config = dict(
    dataset='photos of plants and fungi (iNaturalist)',
    encoder_activation='swiglu',
    encoder_mlp_ratio=2.67,
    encoder_depths=[4, 4, 4],
    encoder_kernel_size=7,
    text_encoder_causal=False,
    text_encoder_norm_position='pre',
    text_encoder_inner_norm=True,
    muon_scale='match_rms_adamw',
    lr=0.0067,
    ema_decay=0.999,
    epochs=43.6,
)
Rows from block 6 of the text encoder, named by matrix and row number. Rows with one number belong to one attention dimension. Each number is 500 + 40 x the weight over its row's rms, rounded and kept within 0 to 999. All counts start at 0. Numbers have three digits each. After the name is the row's rms in percent of the matrix's.
# q: attention query (text_encoder.blocks.6.attn.q.weight, 128x128), inputs 0-127
# k: attention key (text_encoder.blocks.6.attn.k.weight, 128x128), inputs 0-127
q.28 088:588508499532489462454458529512520484537486513473458535486490434460466560545548429468427545512496451470505582515568468442535517604529538489486458532491553568485528467512525485525539436522434598509468524472475497478508556448497509487524459428491481463494484522518510502503498494511565477482527533459491509443581467492519482442491455482520584506537496495498522514380423489454531508576529
k.28 108:479522518603495479466582494477483476528484563590549496547502517539470487546437493460578453487474503483507475511502540489482462408515474500487503534466409462497598505500503477442470436528469532454487464430511549496509538525532523531462393578527532591486463451543487508462475484521425502486459515475451503494522551487432547517490498439531488510514584474575458518513458512501499509490487
q.29 096:465511522494476522473488484477505548482463546471470541514498524504390431456449449433442565543538463430502464577537490484482557548543492544521476593537530532518540539519536487483470515503519444496443523457513521493556468415428464523525534470467594480443511518575467562517488438468503512499512537502497441422523515481459542491532492556584447442520508536485481500474571488510535514493459
k.29 111:485465521534516500482477512536402464500515498481536485486495431446517504440524558489558519518531490514496596493534523489597461497531439540507534474420451457482492459485494517574558539510527466575488505512501486519468562508466573491566513522516456504428471455479509484506446483507459541497481472481548505585559494450491462513424504533445508538379464548462483485507539553433585480518468
q.30 103:485518526513505538436500580503525531486483498529418492531458448531515482458486477445518538532504560440577473589465523519510506421449502501497428520535476508499518447492527411433528496526507461525476494611464497530487491486487432456449546573587572482541513480537552433532461538465534531514469531503492455541501518531457474474454490546418428501482486469552458530548497508574517526488482
k.30 105:569545548508514530474540449471532542489508460502550533507524533456528542536492459531448472506503522488440499441585467502626448556493462499502535430459567555508529461501479555524503548512457550500459516422486482467493528508449543496517515477434442451483407492458458495534491525480544446468615474486503529450474484523514534529512521463481570529438436502515568467487449505522427488483516
q.31 103:507412465415545551444519508528486514453483511489590517499600500519482539557550548513481475540457519498452517457560451466441495579580501447516550475506543561493458495528532522531492546435479474478494515439562526552508482496484474496516539437471513536467552464518438526434472451473520469505537398521493524537501487500512466484523523424537577431493575457476530499505496507455509484439502
k.31 104:460533572473451475559530470499464455445554531536442470560471554483536479466575544543566554475496520459593471588451514514463440453425523509462509543517456477502481613460479443484515474505584494496514534490532508509487482473533523432504487534512430534488409557567500483510502484481482500538433487450509572510405472486457474421492511496487493537485525516506477495513519531470528537511504
q.32 109:501515482459510508520562528481461498489465458475546506500543509475491564516535515491438486479476497481482545558469469530501541513517495576463451492569534490451519530406515502499528508488549490426541526472506524521525582513517500527487441464462461529478488582481551548443456454534563438432455422487452470463514548550554440433570547547545447556464524482419455439449518533585497509528508
k.32 104:513532572478488459486523494543496554529512516529504499483469520492504461393481455536487519540528562474496514422558469497558484530520494441504482535565450493469506469546530508422465489526471561592466531472452524483489437511477477500517459610486528412428492453516467506567492544474465487559522511515518574420492472501480415581540490541486578562488478469522478510489482472448484516427507
q.33 084:542482486442467483551532495497465523514534562489508505486509551405546460408451436466509464446492513580510572507514418434564562458536447522555493532447435513572432518449581542514500516508553507492433467506511523469489417473480553467525472526567487483487528458540518500531568561438530500492543526526515510528535490514486551446464501461521530480441453481528503551523495520503524541562505
k.33 073:415497451523454549449515437501528477513569505516435451457556509544551467529614478502572550471527436436517517498423462548476519504457546524468473497499508452450552533538453455473449547495449535535536523499591496540484548507507444546459546467516450517483545525475539549433462456484524494467499577512441495496512558562497485515512458466499492497484553479433482552518508508521462444485555
q.34 103:458510511551495502506504470542520596514477628507491519529526500445518501479494456523553479465497501474460483535538565483456472519487576569513500415502473490528483524428471529432546504494504483501482439489570465559526515505500482433471486458493484463476476521521470539566499451468530434453472507442438539553540544623464566405523524544499489518471444477533479559515519494450449449504487
k.34 097:503491504491505461461549457491577417504491465494410495502575495529436526505557498525459512471501485495486502455526413505462519560515543535471574454487514530505461529531536459527515499480502495494545533472533556443463513542529462536606434540478442466514522457403523516486504579495456556559541517530458515480521498482511452570448537574513443430482592519469454511452497560508469523531512
q.35 101:506529486485502495460527498479445485425467503490542538459518534564558571488548428487499449446547485527554479506456475509504499537510434430501460479460544526452522492518495473558453484557517548569434539497420457453510455462520423547488503541471478489546483510575529469519525510494501491503544486513519543551509458508471569491417535492551512422474397548551572574441480563462530498490511
k.35 095:529453456487459466523530519493449487494516450503490483496484524469509496549528540501561467493446455539488459562445420464504515543549554562451527513456514494394529501575508538493491511522460469469585429536544529442447533543506549487447466443504490490481506475518543543481573475510472462410456567515525469519456493577541477481480544533539444522579508472498513431517597478487531427512487
q.36 079:523514564437422533464531530432489489490552447514549445556465457509443426481427525454454474494455525525510470502487443545440512537477483489550474476502557529494417479443487475463466437526482489487551460498515489484490527484523546566485567548505480531522522518573532555514490474488455478503464540576580561472414466522485534559508517461535489543495525473470496496499583450590569537517481
k.36 081:433536534542523522559509454563500542478432572527578549517492447451537512431568513501552461528547482457546561459545508504519514492438461486460476439545493500456481455465504488473541497452578519450436566484482501429490490485472511462466522459526526541475483452546473471507474464500530573563587486456483558493505543520515505475543403433484498493548467520528516512485434471480496496579552
q.37 085:443531522454530541497513470490454519572491494500489502452511512538491530461502508562483488559600503463438550479475572513537506456447484463494502545491486541487434532426530520398457485424484471514506518467525483513534510515491535450451537491469498496482498489488466578563547495454445497567475485529611480486488468446455527494580553602481454468493598557489471494415515518488492501469519
k.37 089:520505492517537508477481593544528508442500554462495531500509449502493521450483455514541488449517477525478485513508565471493427537562474500483534519557587382479503493550534485467524524493554555511554491487494530616446535544528400568540543425498476486478436521494532464467432491458573540501435409518526547503491433483530486491529507460477518461502474520479470490477461500563442512478526
q.38 092:499510554551488458515504439514516479469520509527490523583498490473502438538526470476570568515436515505451485519563533558449512521496539546420494472444488509507540493513530495436512454520509454556550456571461495479521471442458420477537538481561555440490484477492466442535537447465438580502523557480503590483505475515506543619451507507434569463480508503487503534510513492406521478466488
k.38 098:502490521484486500564518486528489414489425460544515518497521479553525511538484515526461538452525459447503518543488488484606526478495533530522491494520506559512496572482471508554574479468509512468525476462457539459521579462457488440545508488471522559508554432438450438543500445534534510490536523518446520464516512458519548452407517505432412411527576560492531502528442473565468481554556
q.39 107:469497490506571501551498533551520441488456431555500504476527473506524470550499445415513521487523502458475542500474478491500541533475495501482512499586491473481578438556567438487548454474444489455590542488494479507519534519503471560414500483565486549469512491477576458463443475544555522537516528498435555495442469516541494575517479472526436560531497498436408515574462430504471533477477
k.39 106:487507520480517501598485505505509542519478520523495512514450617452433451518470503518465487493489522535496522489531527478571607497465485481552451482437532504575536523427459595500492465539575496469480473514456425510527436515463591467487460442523504491533470489538361498600527512509502504481470490506549482498461516467516487453505479508533531546441518497493582488496443466486502515486484
q.40 126:477602497577476501412520467492461461490467442494539526539459489483473492505520491461542482528470554481515498505532534568514500488536479523509556438525496466455535442519539505486478482482499514511529470505516482511609552418542548407481465532457492467524515414529522546602459510477473470589467490441557566481429443523468530545505534507526484431462476556487565483480529477502549470489448
k.40 114:508476512398431556501479475490506484487509534496526594509495516510557495469526449496485471548535435508462570519446579551440504512495517504470515513500517528540413541490526459499481486455456481528468502542477608514512461444540474486464476475568510546506487494461514545453490518491509551456522544492487519505494519507512540466480413561487523521543413496446509533573430498454429451552621
q.41 105:484455451450515529544464529564576470433544467484494435487470474493540499464501496558515506502464460480554465523453431520554548471465461451508466500448475557564391559563521568512512468377544508501478482562525518509442521532500542504465490515542516476485541451475450493528547533529543476468495541523510449537492410447482484505536474403490581512587530500490496478496501542518502506514517
k.41 107:475495472561522533451518527427547504490487590522520436505451533518464505501542440555431541473520578542515456498446547481497451504486483529546480503513453532527569496534530462558399540491459519510468523495435409502524464504495488546599523540466517445477501537488527494459485458528491479557473390556502476466514525487503505472468558541498532458416420564520471479501448444507519532504526
q.42 102:562468474505472423590450491508469519589542544531489523382546535511478464483498525441474448450586490492517476489523446438471494503537484490536529531450474526518503514560513506517447454515475466511464442481433464465495467560565471491535507509495445489501521476514548530471542540469489527517425545443476521495516472424523599537467544453599469574491490501514549537566509481470510482470469
k.42 088:384552460430503517509527514479478481433514501482470519499493557478554479519552483464546519472450485524522504502541496565456492534440539525566510549444464390503498494454481454553583539490456517516557545547526427532477535491507529501475431454503469487591461507551538525513539448480521522412550518473544513576489480554484436463446483524452466503519514460481533536505422507549533508513466
q.43 102:532478442483479537524437549483492465534465465544476466444509496471518494558497511473446479498533470446452532474492436474499489521498496470483482594500535531456510545530525496517480501478437491447505524496554535518457496504529529484568441553499491475546453504438444477395554582548518588428507517479477502453520579493478521524462513513510521519625582491493551533441447487528560548463424
k.43 106:467549525506541503494541519470533469497471458506483412467448486456529494466493486528523490466531530464496442479576545526574466559480450463549534500497375547525543459512411569551562471544501514556469454550463471455574573537517546571472549466466477503524507545517532465505460444503533452497502541505481487585443518483503559495521466463418513477455486542453434475559475496496513514483503
q.44 085:480506497508527507523537579587588525556638502485528472536440497506486451439497572527487467521489512490514482448476505459492535512458477528524475488552510443463510506476431528534539529517509464503449409445540488521412472486531533548611537526473497472523492561521469486495503484544489546487500469509556448574460512470498478402476478511474516450563498505558546461437508475519445477535505
k.44 104:499506427512401491519466425510560520513462521425531578465520447510511584537512496513589545456434475555500484483518468477489481505527500493464525443531544532541475498413485476458495447472519475511493554532550502420510468435509471521410530475527500613530530552484533558466468512418521526516508504485436467447551532485522513562520539470506532478494499564515475508489487581505514493474438
q.45 088:511501597462485467456513527466488545475498556473458524519474519505464527475513574552434558393465527512484457545488476547553525473497481458515464503487429499563511549492469411518533515512566549515524527553510489482513456512510498535489552517496484475517557503499529424487595499490442531515582492600498435502538509462520470490414433450414523437464504514530466458547499486504437522525486
k.45 095:471486473566482457534499481568439506444535493484543473489516456562526505557494488486516546519480529459558474531458468464483516453487510483442471431545549553394554495493483490475444528520556440409505587564512480476414527495460491476481528528490465527482537499491484580465446470547473498455559507420537510561454492537553492489478562473599517520574497506549508457528530510487542509447525
q.46 099:504541550562519473511512487443470576580543523514463472489481482484527508469467586502486430512547444484548387459509536485397484558493570595545538492492503485509497504491440552467421436535526487543477468521532471456465499475504479486512503504428441494528505474499485547453435493480430457487493459508551522497537550502561525475531503521475455484486541543510577498462516507531506431580553
k.46 095:449478496436443526355465458470507463533477484456493561460537540541506496501483494529489497515486503587513523501481488487480471461487452458442549544564530444538445513507547474492532515482477454532497519472507595548515489440451481458501484456518549485537519530424602464526566548505445547501464458517502580468570476538498446534575553510472524560546440485536491499455502487464528505522476
q.47 100:512489521514460521444471442456497523581501534525533508471452517587462509463566497557476493463524527523459488533541553516443518542475510484493498409542523559460476505440426467443495498545445452526550448472519401518546486577480452499539535525469498441523477516524486441516543496434432526521540539481524505602471497488516498545482435545512516490492500532547578465473530482522382482488514
k.47 087:463506500507463464513404479554460493414494589474531612491496445551479544519513496476532528550479479484505475545522483572491497490485476515472516493498568518467552517484514542521527513408510478460488385515558517478436502464546512507563506515459580452474553518521540495448517522536504517485445504506481535497460453511469506455545559498462433457639488462526432481458508537503545484502505
q.48 088:444447467552479474462523474482493490496480527434494539532517531532441508518477541536463533499436547529488516510518466563507481451426554492509516392492484524536582497517470448502495528557570462502507493466542501520459497526501492509557469505467560494460492551503546467460547460435498519484517549462503484463457490507521546473460446423559470556498473441551505456562486423519408571623537
k.48 099:493511443509441469492450534554453528462564510506534485572472510552538512492500478392571507495445452485487541487431508542440516495555563470457479462502554477505436523550510448493485462444433503521508493461448535486500448480536546587481521441487536532533546509518471546500526569585453474482469522463434475533513477542397503493522505552470517563526485452541525546521501516456515485421559
q.49 090:522476445526434489458512514530571457437435580540512466472504440528518476504563455498512515541459525463512532521516507478550459517518503491496466519489563483510405510471477467529508454521436556450459454498473501533530438509475472546539522450542483669516471511518517480464504483535538487432557526519435511500571529458494471485458471500490543547449502497579435487572554476480546556497495
k.49 110:571531488470588475565503511513508539519503480527518473520485487508469494511505587528469446501551499477522479478563458470526503472450430521460512516417506487442552513435509524503558529523492573531491501397547490559503466531495518520508447546459490415539445443559501469512534565537546438580490485421508496555524548543497495488506435450516458474442555411499541536530536530526468482473451
q.50 100:392489498454548468524506509505482443504561515452516536489509536486586561487493447533520545478547499522498511517439519519510488493506480542486512523545507484486453522552495579534507477468539493551499532467451544402596519474487475457474503509516492501495406567447434410531522471500523523529550471457510481506520439498496452513466490570501559488440473565454544402509498574460517477408500
k.50 098:593501443514473461474455504472504528472524429456535423445501512519510480525479539532483535441419488399506483525549465492522481516532515456496484494453516497503520519472501484562545559529497509526604466487518528556450534511453486435483515547463505506511547457477541482496495523593478504436458490536504411556530541493567446476519545478447440510562500488491502531579531406545504544549442
q.51 083:563452562519540567459481454538541501409545428515432428540468489469496508513476509451530543547573500510482477480527520421453495514446440453536507514518519411528507464524530555500525526500406534521510522528567518501465518464491551558456560453484480515523526397452497564509475512561523508531500463539499452469527520474534505500537496486467505512542468490451437587486502423508569521462495
k.51 088:562562535549507562544524466483537552511507479446522468543460527475495485486448482555475500507518429498508502473457548524484553485516443493497565493495482492514482502491515535505486555481556485482423579492479418491494504531515446477503473505533566571508546530488479422438537422427475457482497483585519580517553482470508561530525511457569463422426465572544565469469431490533485527518448
q.52 086:526558501498527577473470539527576464496465465530450472526541518425529459520475501435527467495475501605538493444460444470534415494546488488494547588460518474509555441434534571528506524472491495445525541510491532525439506502484511479477552497489530516493517493526521507569450495508592447532522457503517488489474470591493458485522502485497444489513473424441416576462471534601517492484495
k.52 086:513489527486521510442572468492508527553500487520469529452477527493522518424526470516473458527495552494547491494521563459507522525504464474486537487528471547541489480563480490470425419588479490517521493455512555478595520434500471482458486520510492593501460618542473522441491471474460503567467487493551473464497495361461556469510458497556537529414503505521568478468568480486512562511473
q.53 087:504446479525478485503509540447453560504411536530496551511516530543483436564459515398556492452573514540545583522512565426506459494509516566513505499579480481487571456485462456471512509555441503500482503477493465518565522549447477489493500533594469504498483511498539475486510484449487507490540445506423444506482558522436471562543463540450565476494479493495483443528421455515477485549560
k.53 107:545411526477577491502407484494498467479437418550471502479546541517420488522443532476455525488544508479463479507539466496548535525494494454611498517518466505474476510525430523563514488523560519472457473523501461451505506487524570530452506569501442492491541413500481463552397517524512483511542605528540464552489453493514483502517505454484445499542589532478455492494483567457514514538491
q.54 098:568454516523471560416511474468532459459469482499438515546507498574394532524555503476489562541495524444452557456474520556563506526467468490486488405532478528515540507543549527503556534532474494535546473461451530524552523472465496512547499522511552456452464450521505429507515546500429553501466474444522474475507442481511459480468452550473531570568428503485468456557530439472525514441547
k.54 097:480501516577460520533442494534519564483540472529597448528465527450585487523478487452464516527520485569451489512375561537491596468512496411514513520452477456528475483459469431558467501487472482497494559528562469533416527564551480545504506551570503593512488473541521556509490534474519474510528519465458444444481485542446500481513447489450477476511497498524552486490508528528491444509497
q.55 088:575550574534456499487453506522546456429457497482513490484554535535455539570525578520516553546455520498438482522512436467508459535521489478536541507513468516488512524491522480577464597436521495503459577506481481527464553498521537581528437461467469498493535489503496519471472498543528469496446438462445434389529487420508448495495576496501547535534459450447446461502530491504555465476526
k.55 080:541463498512531485532513481492501463515535455478571464483507571543508476519509478481484576501457517573493528519528557475471470425564459504455556485483442545518462438539498486466407486505511495533519596485460470517518492416512518450591464537546546493550499477492524507502513485446454465534584566478509446493500428450471516514461505518534522512416473532578519546557429510472446517406513
q.56 121:471587526476481514492545507495518481501494479487542506534547493517514478544469445530496523596480498512471543456467506506490475550537509492504420540503587436486510518448529429499603531499523501477494500478444495497451494527433493523481531472486560565397453490543511453499436477577573510445474495496484509464479570554558439407542544532470470584503491490494458545463457487421520543457489
k.56 105:525465530530529482492569505504492534528566516489491515480519449415443507475466572469499500480517474457540479460519404454520475443499529550470509438516525537517467473485502563390490487554585515485484408435562548518522531521516533516481474525493509521534426557496426486550517524485493436511469494441490549486491513538522458560435465485551556506549528494456562494448621541513503519496501
q.57 080:443414453485555485571442487484459548513487481524520458456442488467535592497550402523468531524499473464550479544518502522580558446487504484477490427532490458558494552465562453515518518534456582476566574511584493474491531492439540501436451393499478548566476499481478563530498489478456520518465503529473520517513471513467427568529480502508462470545499525520526468500537506538498494509481
k.57 093:484494533515544486487558554496534523532512454449462466537492439578455521533442496515462476526517539408508524476495511484439500491470483569511419515481500465426559457525476574505478486435508493454507487482501480546547364576512558514459524549478483427494512497493459481479522483566481500489464418547544459581565579508513552440532547464480501548485452489496508453468551468536514520501515
q.58 103:511465486473531454574447482514445532507498526481494534440485494482534505478470489529461445496551526454488477515524515520467539478487550434504481562508459515506478457591451525446435519475498476518505566498604544559489439468542546553442420543486498419512581529503516556503454475469502458542477461509526545467546518546423489503532496475580467377495570542546531465500503505512471473531452
k.58 101:450510542480487522478496555484457478543537429476427564551482491549495499463550533428513440489484549525484519515509497436441490543527494519522439508557492484549491472566509494519510525476493452526523418559426503472505539535416561495521527444527440478421420560466417517552492533479539528429451483477475452470496517506503520503591553573477548519454476494515467537572496488487574525499520
q.59 086:526520474504526535462467466504499467494567490518556507400476436521485541524517455478536545436438461562525479557517460488537553526518524495448497510540487481421454420470496517530489544446506556498478519448422567403566557508507479474535448510460474494512533494516467447462496480576517511475531528482488488614522502489557528527435468544459514513440494585495493509532520582496497425466502
k.59 091:513470476507450486522421480424422491523490553486495502503448486520514485491459552507471466555548549535503503541505463528494442478516550549524463433507505544522565584478510544511465526522491400567463432565541467566517503450536490465566522488557586446490537520505534504456565468471434461531495511513510541455472435471548495461482540532579445508508516413450446509511501459468499431490501
q.60 076:472532510460542499505540579517564478596457524513417564444501519519513560477466519524472499425575462489515485424446477472496465463484484512513531579430481517432508505488435549517514504474532481454437483471468495547451396508550473502515630532474472516518471519467517516473572542523496511515487547509458433523472479470482559434528478472555493487478558488519516499547448522496438533521506
k.60 085:502477468566486489431439556534471492489502538471485452477589527472560463457508509487533480518454542528511474506552504512508468516470479375557534528484462453550525486438559441507552475529453479476513541528479458510510549533518457502478558523489418551530449511515563534467465500502532505478412415475548496447455540502475498529520528522532577488464559463505479485452582510448545569517423
q.61 095:493458513535550494497547472462484551502524448503481499568452460451539524461461489490570506496449449457560423508503619480440434478423540508449553501470517534557455500493457505508468503526516565507459563540492469466540542532502552480478586467473544573546494589530449494515469480475544473522515516573543424480524564509512506512512485514422525475480510500460465448464447557519466453542481
k.61 103:577521518519542494450499606480447530521421512510453484544518444472526493555472566539513460504477555577486534537478496480448491484548495532460489513467502442473484489473583448495508459550449470458474598429448519506533453532546453467602466491477545457433562467499511484488510498519480482545542475503511538472545467430500476463565507515536461516515528492524492530419578415508483477512493
q.62 097:510507422505481469514488503512539513471499478479511479579568539510505454490575569511501445557467475547546534507514479474542519430558437464500501534423563521493571527515492430534465533530477510453419543562474465487413472533464480449510438448548491534466514501426476495468502476482486465473536526580541549506507555483498469462548508445481495514576491383519539578466481517504482549523532
k.62 098:495513543476573508481610511463475472500487562581484464472549507524446502495462485518467514589544509504477476466540507545603515475449480593511484580522432501500504481481539555486531468545479528484504400503519493425543435465487499544502552510446496466516467527526543482514505506468493503532440489594504456460503539495482519564392461457475552478482528537444469452496519535538462472491455
q.63 105:514453507450503473508492508541459515495546538455515499515470497483472456500434514618505529550476531564538473447540530477458481464541557468492512534457438495566539517601496490543497500544521440495542453535448591576397478493506483458535448519518597430516561498420471544483446546506474496514479514452458525452513473457475477552527527443474482482516575450491492452523513504452497495483534
k.63 095:507556507495536571568547479496564467533519504533479551516509460378526512475491431473487491482517467491478526546418540470518475525468580497507438582520551542494464518504485452478504544434503514493463491532499515552518570481496509457401535482495501519476464516509410472534533455472572570474536531459471470552471551540364563530475458511468521569503479473489471500507491529520487507496454
q.64 100:471503567501491480529506513530481529500581478551467547496514485435447431578498558521448534518510478515570491515492496500543527444436538549504481477505433532407496477511612480502555536517528547433550503515526497509489525509422485447584530485564465498463502574543509562442474556526452444492466494469542466478494513511507455450421506475482529484464427507473497496546582447498452542470485
k.64 105:620473527501441523446547510537516508535511494498447487519507467471432492537501441495508534573503500516482522430463519538518445539539491450507490480500514467595511493480500430497457483497517407528543409468446582513520468493463542535492429540482550561568516469443440513483470454534497538434527516530459502473535504494507459551521494510489508552492497478570550464421500486421569555552492
q.65 104:514524501507495546504500434484515458515447526551424544473486527413465456506505493521548522413514440447475472491486511507455525532488476552544534551484474519553506512531550473589488490531535503520474493486453505470606492551510608523500525437462503423619482511487567479507540500457440467457517438561478528453443537486484462501492522480566502553492469483487545492465571484566487476447467
k.65 115:456503470570492509569491461506512479574497485476530435484446467396574523516533579458441451515463463443509450486493527497565538507455513493473537464455417563445477451490518555492445526538459581526458559537508471589520493463459567485489530472500584469492497524497531512507456492522546549564543463520597496434474500477494448483467452509537577453509481502500509512509507491553496500506509
q.66 107:492530442458522545466523575477566454489561506532494516530474471530448553472549418468534490480559505436424494551482502479499480548581527512524475551562531522535525515469442527533531507552472476511427551431504465482514476473537406502506503416451479513529497510509541480433464452557603476497497519477454542570499475537407534508466474488528450540526465502488533524453434496515540469497446
k.66 102:505470444512461417511495499421446512509503501441480527478505503485495502433516505547490490558515534520475496547493392434490526470456455505465589447490459473424568505522487530482513511438535526475535416555532464465457569528499491504455483602499547565476508513515508545549527472429429487535465572492521535468471482542512475593478544464500511539517490506493449503529516571525559510461572
q.67 118:484473520530503480535435485486500485534428510549519523528537536517479599504575482431496459517506551428553562604496487503496461501475555486503541510480548478631467513521491477499471527483505541484497437481577503533580466461454458513433472488526445496520506455414450487533504540466553559458498518475493490477498498543522453543517488459432461494470523526473463437497426497425559448514522
k.67 101:443541462459539566447500419521510430513433519483509550523524530464504402413418567495459477479491474549473475470531518510445526502495445530511490577537513473462503457484476466499617557417536463463527519489515466509482484481500518529545459511467543495486470492497484452519545546505548406546554499457528514546501500529497439501491548513525491502491473508463551446552555479581570516504559
q.68 086:521499451541508517554523494454499425512558512442578519500596518516456484528495441494463482518476471488459500599568487585482487472516434443453470545447580500459468469480464539527511435482527516525519554534492544500523501474540529388489487532452555554528502505550541439517447473496508498506504526503479508483483524528515493530551514494522484408472489437509488620464509517397531486485513
k.68 088:501488502448400480457442507485482528541453459560481511485465551537501510511511544509649490441510530539507511565471528519497510459502587472496455509502534491489471567477522511446561544530560545474447571452524511477447454528557493502521522430488525526439410525512529498526517519485475480483442470465489492556489524468539445510499529451491548440433427534500495443517581543516458449533485
q.69 106:485538521509556563510475571454443419480487426525507489514495479474521540560472455439532529440540532462409491514471495504477465431510570555473551523517463469455530514461433551494550511502486456566523544523519582469483531459518426449575524484506571509496528509490488457511494552547473539530463546471542482567493486540523519493545440474463477436482588446517488397501505475508495500514545
k.69 106:510446450482436477476496466564423509580536526515533565473489549514530490533506516561428486499493510474517493538494552478485465590502454538506486505503549491527521459501484539480458508423546529461558517506456475459557421489500513482501484516503425553468479464496582463563525600500493518523434528469410503497489462438501491577493498422453508507566525562491516501484442592452544505462518
q.70 084:512468451459484590452546374505494451413521509509462545480525514538484481495513482555517546507510487503506517530523518493507452554562515455511548464475536419504517471478459538519436449538515483504403485510589505419491446513568472483483465533498467503433510464504494529475504431497572543496506527506459580493475447536492558521499483502484551413539586480487528555511484523528513521580460
k.70 096:430466573468524447464391595493546501518492489521482515464441497487519538533550504469510544471537543472549616535505440501549516476482473562499541538498496499540473520494504520527535527490581466431436459487590408515531514537465493493496554518550493483484464479510481429504533502577492529460465458543489444523530543521504517445463432451487509489479451503497479533479476400466504460552491
q.71 113:471565456460568470471522599564536488498532446485596448483459452422574570553558524458507470444520508500501528544486476525495536475464537445443499496473544552467507530463457503475499490516501504448505548553474388512450482544539475494486514451556491543454514478531467506548468530477489530509556527580496532486513485494470532598499454528457476468484482510479523556421429459500541516467521
k.71 102:560506499559490524525623515551419498535462496508445469497502535480468438542535476482551421506502494504489470538488539494541573509524460535511463511557476544506512498499467433503448489470526472522500464439481510433527502517422469429459474472507465532521533519587489559494512448495480485468432525483448496622520468513560602514482501517422475468555491496483478488515532588509550467458484
q.72 108:539521502454445496480473533600472534464499532474523479534440521585495464469502526538476482478538631537460445518439517422461511487526524468516554527510441421457464523471511458468506518459483459487549487495491565543531470453506501476521435491531482508535496401499528523494482548560529512496529477487511459547491527505503462534497552539444534412509568460531540428577554512511491407484474
k.72 098:456449521528502480517492443543467411464497498464524445505549494421466524515502515558525482485460516488537535503431512527556489527428457516605505435482519523472504589505490481527522526481501492598507572482503575493483459516521553581518536511499448477518513475513470457492563465495514499438511510474483517543504540563502484506492486512496505442542445535479387563372493495436525532512561
q.73 088:450531478435470496562549503503551527469500554497464559465509499535550536412516503516508552524457546520614460462448446515551501510487408539470481493444516443514485466467483399517528522526529502502476505557505471496427512525491553523484476498510526451500447512506480463464468555580537458527497451524502497518507519521506473426551597493544474515544452542387522457483496543561453476535543
k.73 100:510520545477546558491515482542479524512461501460497479564463525500490511533532478508421522493573481488457475426415440444544476448524494497530452529478517518456561544499490464471459477465465485481530474476499495502519578481515424493447498513518509504444564527493522516510514513463461573508525485544551519432508525437452471610487416561511625565493576535461530501472488403521512480463519
q.74 090:522515468525508454536529580469503412552469505460465468475479531567519460504432512483464528581547464526514503507533562457511522526475549521442538452600490572508517461572581485499515456467525503527527549486466449502463495474511458460613474505454488533513495499468543502504439520474426522469433548479443432508470513492481487543507491428552511447521483457535458520528495462496425539584500
k.74 088:467495520499469518463520550482461515482580558524527514524568535470505468556449489425540442443390502453507498519497418509539469502566443482538499533433442437497508573531513519507476480565483489476465520567496492595536462536499531586427454448457509499523481461499437509510501534460532478470427488476532543467544551479543523508525568563468454533538496519459499486519457569480462524499461
q.75 090:456547521571506516475478471480510588430497530484504537528452502499488447536470527551504479531490507525543488461523548547459449540455496528534469520471556430494534474434515500535506593459481484485511513511534549534512522493483553537565493452490515560420400554504476507530551495512510567473505460510504481461559547533546429461438592522479449518491458465458479470466432518586402477521474
k.75 100:592526488494517500518566524541526465431501470506559494516513484489492502397514490506518508404520444525560457484472410472479430472514491547470512460481546534519490450505536502482441470507472548536523542490485510506480433488530493421491456534542443517548596477530458538499466471521485531528561507493493531494460482470433553473460551512600556584504511534487490519499571444501519411454555
q.76 090:543468464542502557468500565518491495490513585485523463475465573529456491498500471532509480551430483467493453475580520468478504491501477561451547518499484469497514541458476537444470526537537437517507426481435487482488505504520521502511533609538455515413535480464482471489510354546519569485470509488490486482480452404512531464497474587530525547560535514446431540505519527468480526573486
k.76 093:438490582545523425560530528543515515542464451457496551459511475574468504439507473432460575443509534465555521470481475500496473535502470470495500471557498538539465467504531506536504512448400464551481498526476490548472536513478470531454434474462493465470552550483565587507487611435450418500498539568494533478476522533513543477536453516481516532507540481518501457418549488498543470481551
q.77 102:507511510490455533460523527497523477537506528538524515596545470458477482486536440554480496512524466478495527505515510504444486558484488527449482466530476490517519480464467604462543577530490445537484464570425484455479487507469565597400476559517473406533514464498545487500512467509462534528528475527517482407404548508493520509460449552479558496420530565505518506441535532518548462539558
k.77 102:477547524536581491517511481541526537597411457484505508488518515503414433478496476511508468571507539540509512448380503546500455520497573471487483522465480471550471429507451478480468518412523539468471524500496517530420518474489463420502511505557558465508489485465504487519513570559518505522528480511472519482511506556498594512511408510497458483492581518526450495575510424516533465497439
q.78 109:481521486466536462524459514544564472452452485551528417473587504523506449460540531501520505440509533476529542495509547516482576492514539432504489466398554476458509486514419515527452488483549473558503506426533489444549533462485483481364483455489564529463534468533507496493523521488517543573587465506468526465534443421614480520522523489471481497507500490512539509498480552496452498538487
k.78 097:490434460483541513487424491512471562474514517489435528521533558515552462518517521515518490466510432460484544544565545522519520426461405536541506502537475497461540501519458508486541474491483541483470544504506585428527450507580453454538556508552455458525479481527461476488496491511504537426439572427499509555430517520454514532488429520506616544477454573465547531493434490531496484478491
q.79 089:494390501560533473494510517413468507499521535526507462516505552526487492523404553432463499521530572484478466514476514452505510518532530412505509497474507550569532541498514450575489491440519520498515416539579561587538520478441479480467444438538534430526463496474535576528456582460479468542498459534535483550563507477513494504503470479486472463516457483536477419531504462494472500460444
k.79 088:474517469455484496526512506479488567511478527504459439540493500465505565529521451541479463558511481527475533497510508597530567502463446478492498473510458438491456476408515448501519545580503551536561605419495478495437370460525517529537514503462446512487518436475411480529466478522546475457582509473458410524511505549505530503541545487536544495564488487481531449506460521494475498536486